A small image classifier, trained from scratch: 13900 steps, trained on stained colorectal tissue patches (NCT-CRC-HE-100K).
Rows from block 11 of a small image classifier, named by matrix and row number. Rows with one number belong to one channel. Each number is 50 + 10 x the weight over its row's rms, rounded and kept within 0 to 99. All counts start at 0.
After each channel's rows are labels from the 100 images, of 14848, where the channel reaches its highest value: "colour at peak" is the nearest of a few named colours to the mean colour under the peak. Only what is clearly more common there than usual is listed. The data: stained colorectal tissue patches (NCT-CRC-HE-100K).
# convs0: first 3x3 conv (model.blocks.11.convs.0.weight, 192x192x3x3, each kernel summed), inputs 0-191
# convs1: second 3x3 conv (model.blocks.11.convs.1.weight, 192x192x3x3, transposed, each kernel summed), outputs 0-191

convs0.130:66 47 51 45 57 40 45 51 40 60 73 51 32 51 49 63 58 85 49 61 56 40 63 56 57 54 49 41 44 73 56 55 51 69 41 46 48 48 50 58 40 48 50 53 37 38 51 49 45 58 60 46 59 43 71 57 53 52 51 50 45 63 47 35 61 56 54 45 29 47 61 33 61 56 47 58 53 53 46 59 51 47 44 39 52 64 37 66 42 39 59 51 59 51 43 46 35 40 55 44 43 59 45 56 40 56 51 45 60 43 46 47 41 65 49 60 36 43 53 51 81 39 50 63 66 45 57 64 61 60 70 44 59 54 50 58 45 47 59 54 56 52 56 60 87 38 51 53 49 63 61 46 63 65 40 47 55 37 56 50 40 50 42 56 57 51 64 67 51 41 38 45 36 36 57 58 65 63 53 44 45 45 60 56 55 45 49 71 52 60 58 70
convs1.130:50 46 52 47 47 57 37 48 48 62 50 62 47 47 52 39 53 77 36 29 61 57 52 41 39 46 57 37 61 41 63 59 46 45 51 42 40 51 53 51 33 43 40 52 49 39 61 48 23 57 32 44 38 39 77 57 45 46 45 38 53 44 45 59 53 58 47 41 53 39 50 69 36 50 54 44 57 39 63 55 54 47 41 39 48 40 57 53 42 62 30 40 48 50 51 44 74 68 53 46 52 51 45 46 43 36 45 35 38 35 62 38 32 40 41 31 58 40 57 48 43 42 43 57 46 52 51 39 49 34 31 55 54 34 32 39 26 46 49 64 44 42 65 62 49 66 59 52 48 66 50 45 43 58 72 52 51 46 30 50 57 42 46 54 47 57 47 63 66 53 61 60 58 39 60 60 61 52 45 57 55 58 53 35 55 48 70 42 42 47 51 41
colour at peak: pink

convs0.167:52 72 41 53 63 32 55 54 53 57 54 52 27 52 49 47 39 54 60 50 45 55 47 54 53 56 39 59 44 47 51 40 47 55 53 58 36 50 64 52 55 52 50 46 47 45 48 56 46 55 48 59 49 72 49 55 55 54 44 33 43 62 51 52 45 53 57 48 47 53 63 29 61 45 52 58 44 53 46 53 36 35 42 53 66 50 42 40 52 52 47 42 52 59 58 58 67 47 77 40 70 79 51 44 45 52 57 34 42 36 53 48 44 48 38 71 38 50 32 57 68 50 46 50 46 36 28 59 46 46 36 49 63 64 38 46 49 46 62 52 41 49 50 64 70 37 21 31 63 62 31 58 59 50 65 46 49 40 43 30 48 63 51 58 54 39 56 78 59 54 46 49 47 48 54 50 48 73 52 52 41 33 44 56 49 33 51 50 46 40 57 57
convs1.167:41 39 56 38 46 56 61 59 57 66 33 43 47 48 53 49 55 48 50 54 56 52 68 46 60 72 52 32 38 48 21 43 41 48 66 47 24 36 32 42 24 44 44 58 50 48 47 36 45 63 60 56 46 41 53 45 43 48 61 50 45 54 54 48 55 42 51 44 46 65 48 57 48 42 39 41 50 48 34 48 39 37 40 54 56 42 44 50 32 65 42 55 50 42 61 48 46 51 57 32 35 45 68 53 50 55 42 57 60 55 48 62 36 33 41 42 49 60 32 51 61 39 18 43 58 55 48 44 58 70 48 48 48 37 47 33 34 55 41 64 51 41 65 29 45 44 64 49 60 41 43 41 57 54 53 51 52 51 43 64 46 41 62 61 41 35 50 60 46 47 58 52 60 38 59 64 55 47 36 32 46 48 55 46 37 53 45 40 45 27 49 54
colour at peak: pink

convs0.91:66 49 69 55 46 53 49 52 45 43 66 49 51 48 37 40 39 44 43 57 52 39 57 48 57 49 44 42 44 70 35 66 51 44 38 60 40 41 65 46 57 42 61 57 49 62 55 65 58 36 41 52 41 43 32 37 53 56 49 67 63 62 57 42 32 53 67 34 47 49 37 47 50 52 51 48 40 31 35 51 51 47 46 36 38 50 46 48 55 46 45 41 56 45 36 44 64 32 32 38 43 41 49 61 60 55 48 58 59 48 34 40 59 49 40 90 57 55 59 54 54 43 38 59 62 49 50 67 55 57 48 49 46 33 47 34 51 36 49 47 68 35 37 66 46 27 46 39 67 62 65 42 59 50 48 42 56 47 44 49 56 51 56 48 38 51 46 55 39 37 66 68 41 51 50 46 52 42 53 53 66 29 49 53 53 60 69 47 52 44 53 65
convs1.91:63 31 45 46 49 52 56 54 56 40 61 69 53 49 60 33 47 50 41 47 52 43 41 52 54 52 46 48 38 50 48 48 71 49 64 42 56 52 49 57 48 57 50 59 46 38 26 48 57 50 46 27 52 55 53 63 65 65 48 65 62 54 49 47 62 58 48 65 47 40 43 54 48 49 38 55 39 29 53 60 44 58 52 52 47 49 62 31 51 42 47 36 56 45 59 64 62 48 53 61 49 42 71 52 42 61 54 41 39 54 71 32 51 46 44 77 52 52 66 46 48 54 47 53 67 24 43 29 42 50 48 45 48 34 36 52 58 38 41 53 56 54 59 34 35 55 49 34 55 50 77 44 43 42 41 50 37 39 51 57 30 39 56 32 43 52 57 49 57 32 53 54 65 55 37 62 69 43 48 40 45 46 78 52 63 50 43 53 50 60 41 47
colour at peak: brown

convs0.15:37 59 56 41 44 25 68 31 59 45 36 49 32 54 59 30 63 59 57 38 54 50 52 54 31 53 59 55 52 45 52 37 53 54 48 52 49 47 52 58 51 55 44 38 39 50 64 54 51 50 47 39 39 51 50 38 61 46 64 63 48 39 49 67 34 43 59 51 44 48 49 54 54 46 39 66 33 55 54 50 56 48 50 39 61 47 66 44 51 38 54 98 59 50 43 50 47 44 59 64 56 45 55 25 46 56 47 36 54 48 41 54 52 53 56 50 35 70 38 62 62 49 43 47 44 53 46 44 52 33 36 47 53 52 57 44 50 44 42 45 44 37 53 66 49 35 35 44 51 51 54 50 27 40 49 54 61 40 35 55 45 61 61 77 41 61 47 48 43 57 63 47 41 53 77 44 45 53 42 49 43 55 28 54 49 45 51 50 58 64 54 42
convs1.15:57 54 57 53 53 41 54 15 35 42 30 59 24 21 47 57 50 55 52 60 26 62 59 67 49 59 58 48 44 42 56 65 46 62 62 54 43 64 48 44 41 48 40 43 63 56 30 60 47 41 56 46 50 49 48 40 54 55 47 53 62 51 51 42 60 72 55 56 50 57 48 62 45 48 61 50 52 52 39 53 51 36 47 50 56 58 60 49 63 56 61 41 45 47 45 55 46 58 53 50 41 68 61 35 46 52 61 54 35 58 51 44 46 48 48 61 58 41 50 63 35 54 56 78 52 53 66 49 58 49 41 59 55 54 42 50 51 51 58 56 44 40 53 50 49 61 64 39 49 54 62 41 61 47 57 68 42 73 47 41 55 45 41 63 42 49 45 57 41 56 55 45 60 36 98 52 42 50 40 59 49 43 50 53 55 58 51 59 50 61 54 46
colour at peak: white

convs0.156:54 56 56 46 68 58 52 57 51 48 39 45 53 45 63 61 65 36 39 58 72 40 57 64 42 64 80 52 43 63 52 58 46 55 54 39 64 52 47 22 58 53 54 55 54 43 55 66 58 46 49 57 54 46 59 50 60 43 27 61 52 53 50 58 41 56 53 50 77 49 49 49 56 49 54 36 70 54 50 56 24 50 53 65 43 42 57 68 39 52 54 52 45 38 43 59 26 41 66 46 35 44 66 44 52 49 47 63 44 48 74 44 51 51 55 46 41 53 49 60 53 47 28 49 43 36 61 41 48 48 46 54 37 38 41 52 56 52 61 54 55 53 65 60 42 41 52 53 58 55 43 58 51 63 31 75 63 38 42 38 56 39 38 32 54 49 65 49 40 53 41 61 53 50 67 61 66 55 52 43 62 36 42 51 51 47 50 53 53 57 61 48
convs1.156:60 45 38 47 59 47 65 55 60 53 49 55 33 55 62 64 56 50 53 40 27 50 37 62 47 76 45 41 45 51 58 46 44 53 49 38 49 63 54 56 48 55 48 46 55 44 36 48 45 58 37 40 55 24 51 30 54 40 29 45 64 48 37 56 54 34 59 33 41 36 39 32 63 44 52 54 41 50 61 71 53 40 32 55 37 47 41 48 39 49 62 40 57 20 47 47 53 38 38 47 30 59 47 55 51 35 63 60 54 52 37 41 53 50 48 44 48 66 47 49 37 60 51 30 51 39 52 59 59 55 60 48 60 47 53 44 45 46 65 37 60 48 55 45 48 51 50 54 50 52 47 43 53 47 47 68 50 48 52 08 48 56 51 47 55 21 49 45 36 46 54 53 38 34 49 49 47 48 52 48 53 63 43 59 47 65 56 39 40 48 56 48
colour at peak: brown

convs0.149:71 69 49 45 60 45 41 49 40 39 51 35 40 51 66 61 36 39 48 53 50 49 59 39 57 52 41 50 46 24 55 51 62 50 48 60 50 51 57 52 53 41 78 32 45 61 45 66 23 71 20 28 36 46 42 51 40 48 49 40 47 58 37 54 35 41 71 47 53 45 44 58 61 30 48 49 55 48 46 39 49 40 57 51 51 47 54 42 48 50 44 54 44 56 37 37 50 52 44 48 57 53 57 25 45 54 57 31 60 67 63 67 60 35 52 44 49 59 43 48 64 46 41 47 30 58 56 44 42 71 33 45 52 46 66 45 53 43 66 44 49 47 56 61 31 58 63 59 39 47 66 46 50 34 40 55 54 46 41 43 59 50 50 42 54 51 48 52 42 66 59 49 57 57 53 57 57 56 55 39 58 57 47 43 59 51 57 32 61 45 52 47
convs1.149:33 52 43 54 47 59 32 74 48 49 63 51 59 64 49 52 48 43 49 47 59 51 49 34 50 45 63 48 39 46 57 46 63 27 48 44 60 38 41 54 65 47 62 20 48 51 64 40 36 62 42 48 47 64 45 49 65 47 44 59 46 46 52 61 41 50 59 40 53 62 46 55 33 39 48 60 45 55 43 50 50 54 47 38 51 44 52 26 57 51 52 33 34 61 60 53 55 63 50 61 50 62 59 51 65 43 39 19 37 63 65 54 45 54 71 52 53 24 57 55 47 55 50 46 47 35 46 44 44 47 51 57 57 68 50 32 56 55 49 46 55 54 48 59 61 41 56 43 45 50 42 51 39 50 53 48 36 55 23 47 63 58 28 52 45 57 41 49 53 29 22 29 33 50 53 46 62 55 53 46 49 57 46 47 37 54 49 42 51 60 51 48
colour at peak: white

convs0.160:46 62 36 51 42 46 44 65 44 39 56 65 44 60 57 39 48 62 49 37 41 49 45 35 41 44 58 43 52 46 49 48 49 62 63 35 42 36 44 50 49 52 53 45 68 58 56 53 62 57 48 40 71 32 42 56 55 72 30 54 42 63 31 41 48 51 44 43 50 51 86 50 50 38 58 46 51 45 42 32 47 67 29 69 51 62 39 67 54 46 46 54 68 60 47 43 42 40 54 63 44 52 52 46 50 57 61 39 66 43 47 45 42 46 50 52 33 56 37 64 44 49 53 51 60 51 60 62 68 61 60 45 34 42 54 44 47 36 40 59 36 59 29 37 51 61 47 64 49 49 47 59 55 41 40 39 50 60 57 50 51 46 40 57 56 48 51 42 49 56 56 39 45 40 54 63 59 50 85 42 55 65 48 45 49 39 56 48 43 71 40 59
convs1.160:33 50 52 45 50 47 41 59 34 60 41 45 58 54 57 51 31 60 40 49 53 51 59 25 52 32 44 51 56 51 59 44 47 24 42 52 43 36 59 51 50 32 33 48 61 55 62 48 32 53 55 55 65 42 42 53 63 46 55 39 53 60 51 50 60 42 50 55 62 39 42 47 52 35 55 56 59 59 49 74 41 45 38 61 54 48 52 50 42 48 52 43 55 53 61 35 57 58 44 46 51 47 50 36 40 45 55 11 44 36 47 63 52 66 54 57 67 27 53 58 57 35 47 54 56 45 55 51 40 48 53 41 35 54 41 34 47 41 44 48 37 34 62 57 55 45 55 60 58 26 47 49 52 48 53 47 52 59 38 46 66 58 33 59 54 56 38 60 69 36 47 72 44 45 47 41 74 48 52 33 55 49 48 60 68 44 65 58 54 39 44 46
colour at peak: white

convs0.1:48 51 73 54 52 47 51 33 57 54 63 61 59 53 40 53 51 50 53 37 46 44 66 35 69 52 42 63 47 45 47 42 44 53 51 31 53 53 39 37 55 39 40 53 47 53 47 44 47 45 49 58 37 58 57 64 48 50 60 46 58 28 52 48 41 46 48 32 47 62 46 37 56 77 39 50 42 47 54 58 33 48 36 63 47 51 48 52 66 43 28 52 40 58 42 54 61 50 51 48 63 58 50 45 48 42 29 50 61 79 38 48 65 69 39 56 48 55 65 65 53 52 44 43 59 60 57 55 47 61 30 47 56 60 40 49 65 49 57 52 57 65 74 54 59 58 43 49 32 54 58 64 62 62 56 40 54 57 61 48 69 46 37 65 35 46 44 56 54 54 42 38 46 42 45 37 66 52 34 71 33 42 60 49 39 52 44 36 49 62 46 42
convs1.1:67 44 51 60 51 50 46 53 44 55 62 66 72 59 54 56 57 65 58 41 57 47 44 50 76 59 49 51 41 40 48 39 48 51 36 43 53 47 33 50 45 64 55 48 48 41 42 47 38 61 62 65 48 36 53 48 58 55 54 44 31 51 51 38 73 46 55 61 46 44 35 52 36 67 52 52 47 45 63 42 32 47 47 35 36 40 31 49 44 54 58 37 60 53 56 28 61 50 58 46 33 62 46 61 46 45 41 80 52 63 37 57 40 32 36 42 39 63 58 59 55 45 38 40 64 47 43 63 43 67 51 57 44 52 58 35 40 48 52 49 45 45 51 35 43 42 43 53 48 43 66 55 42 48 43 51 52 48 45 38 59 38 61 53 38 33 58 75 50 35 64 45 59 43 65 41 50 53 47 42 44 39 53 54 44 46 54 52 64 78 44 43
colour at peak: brown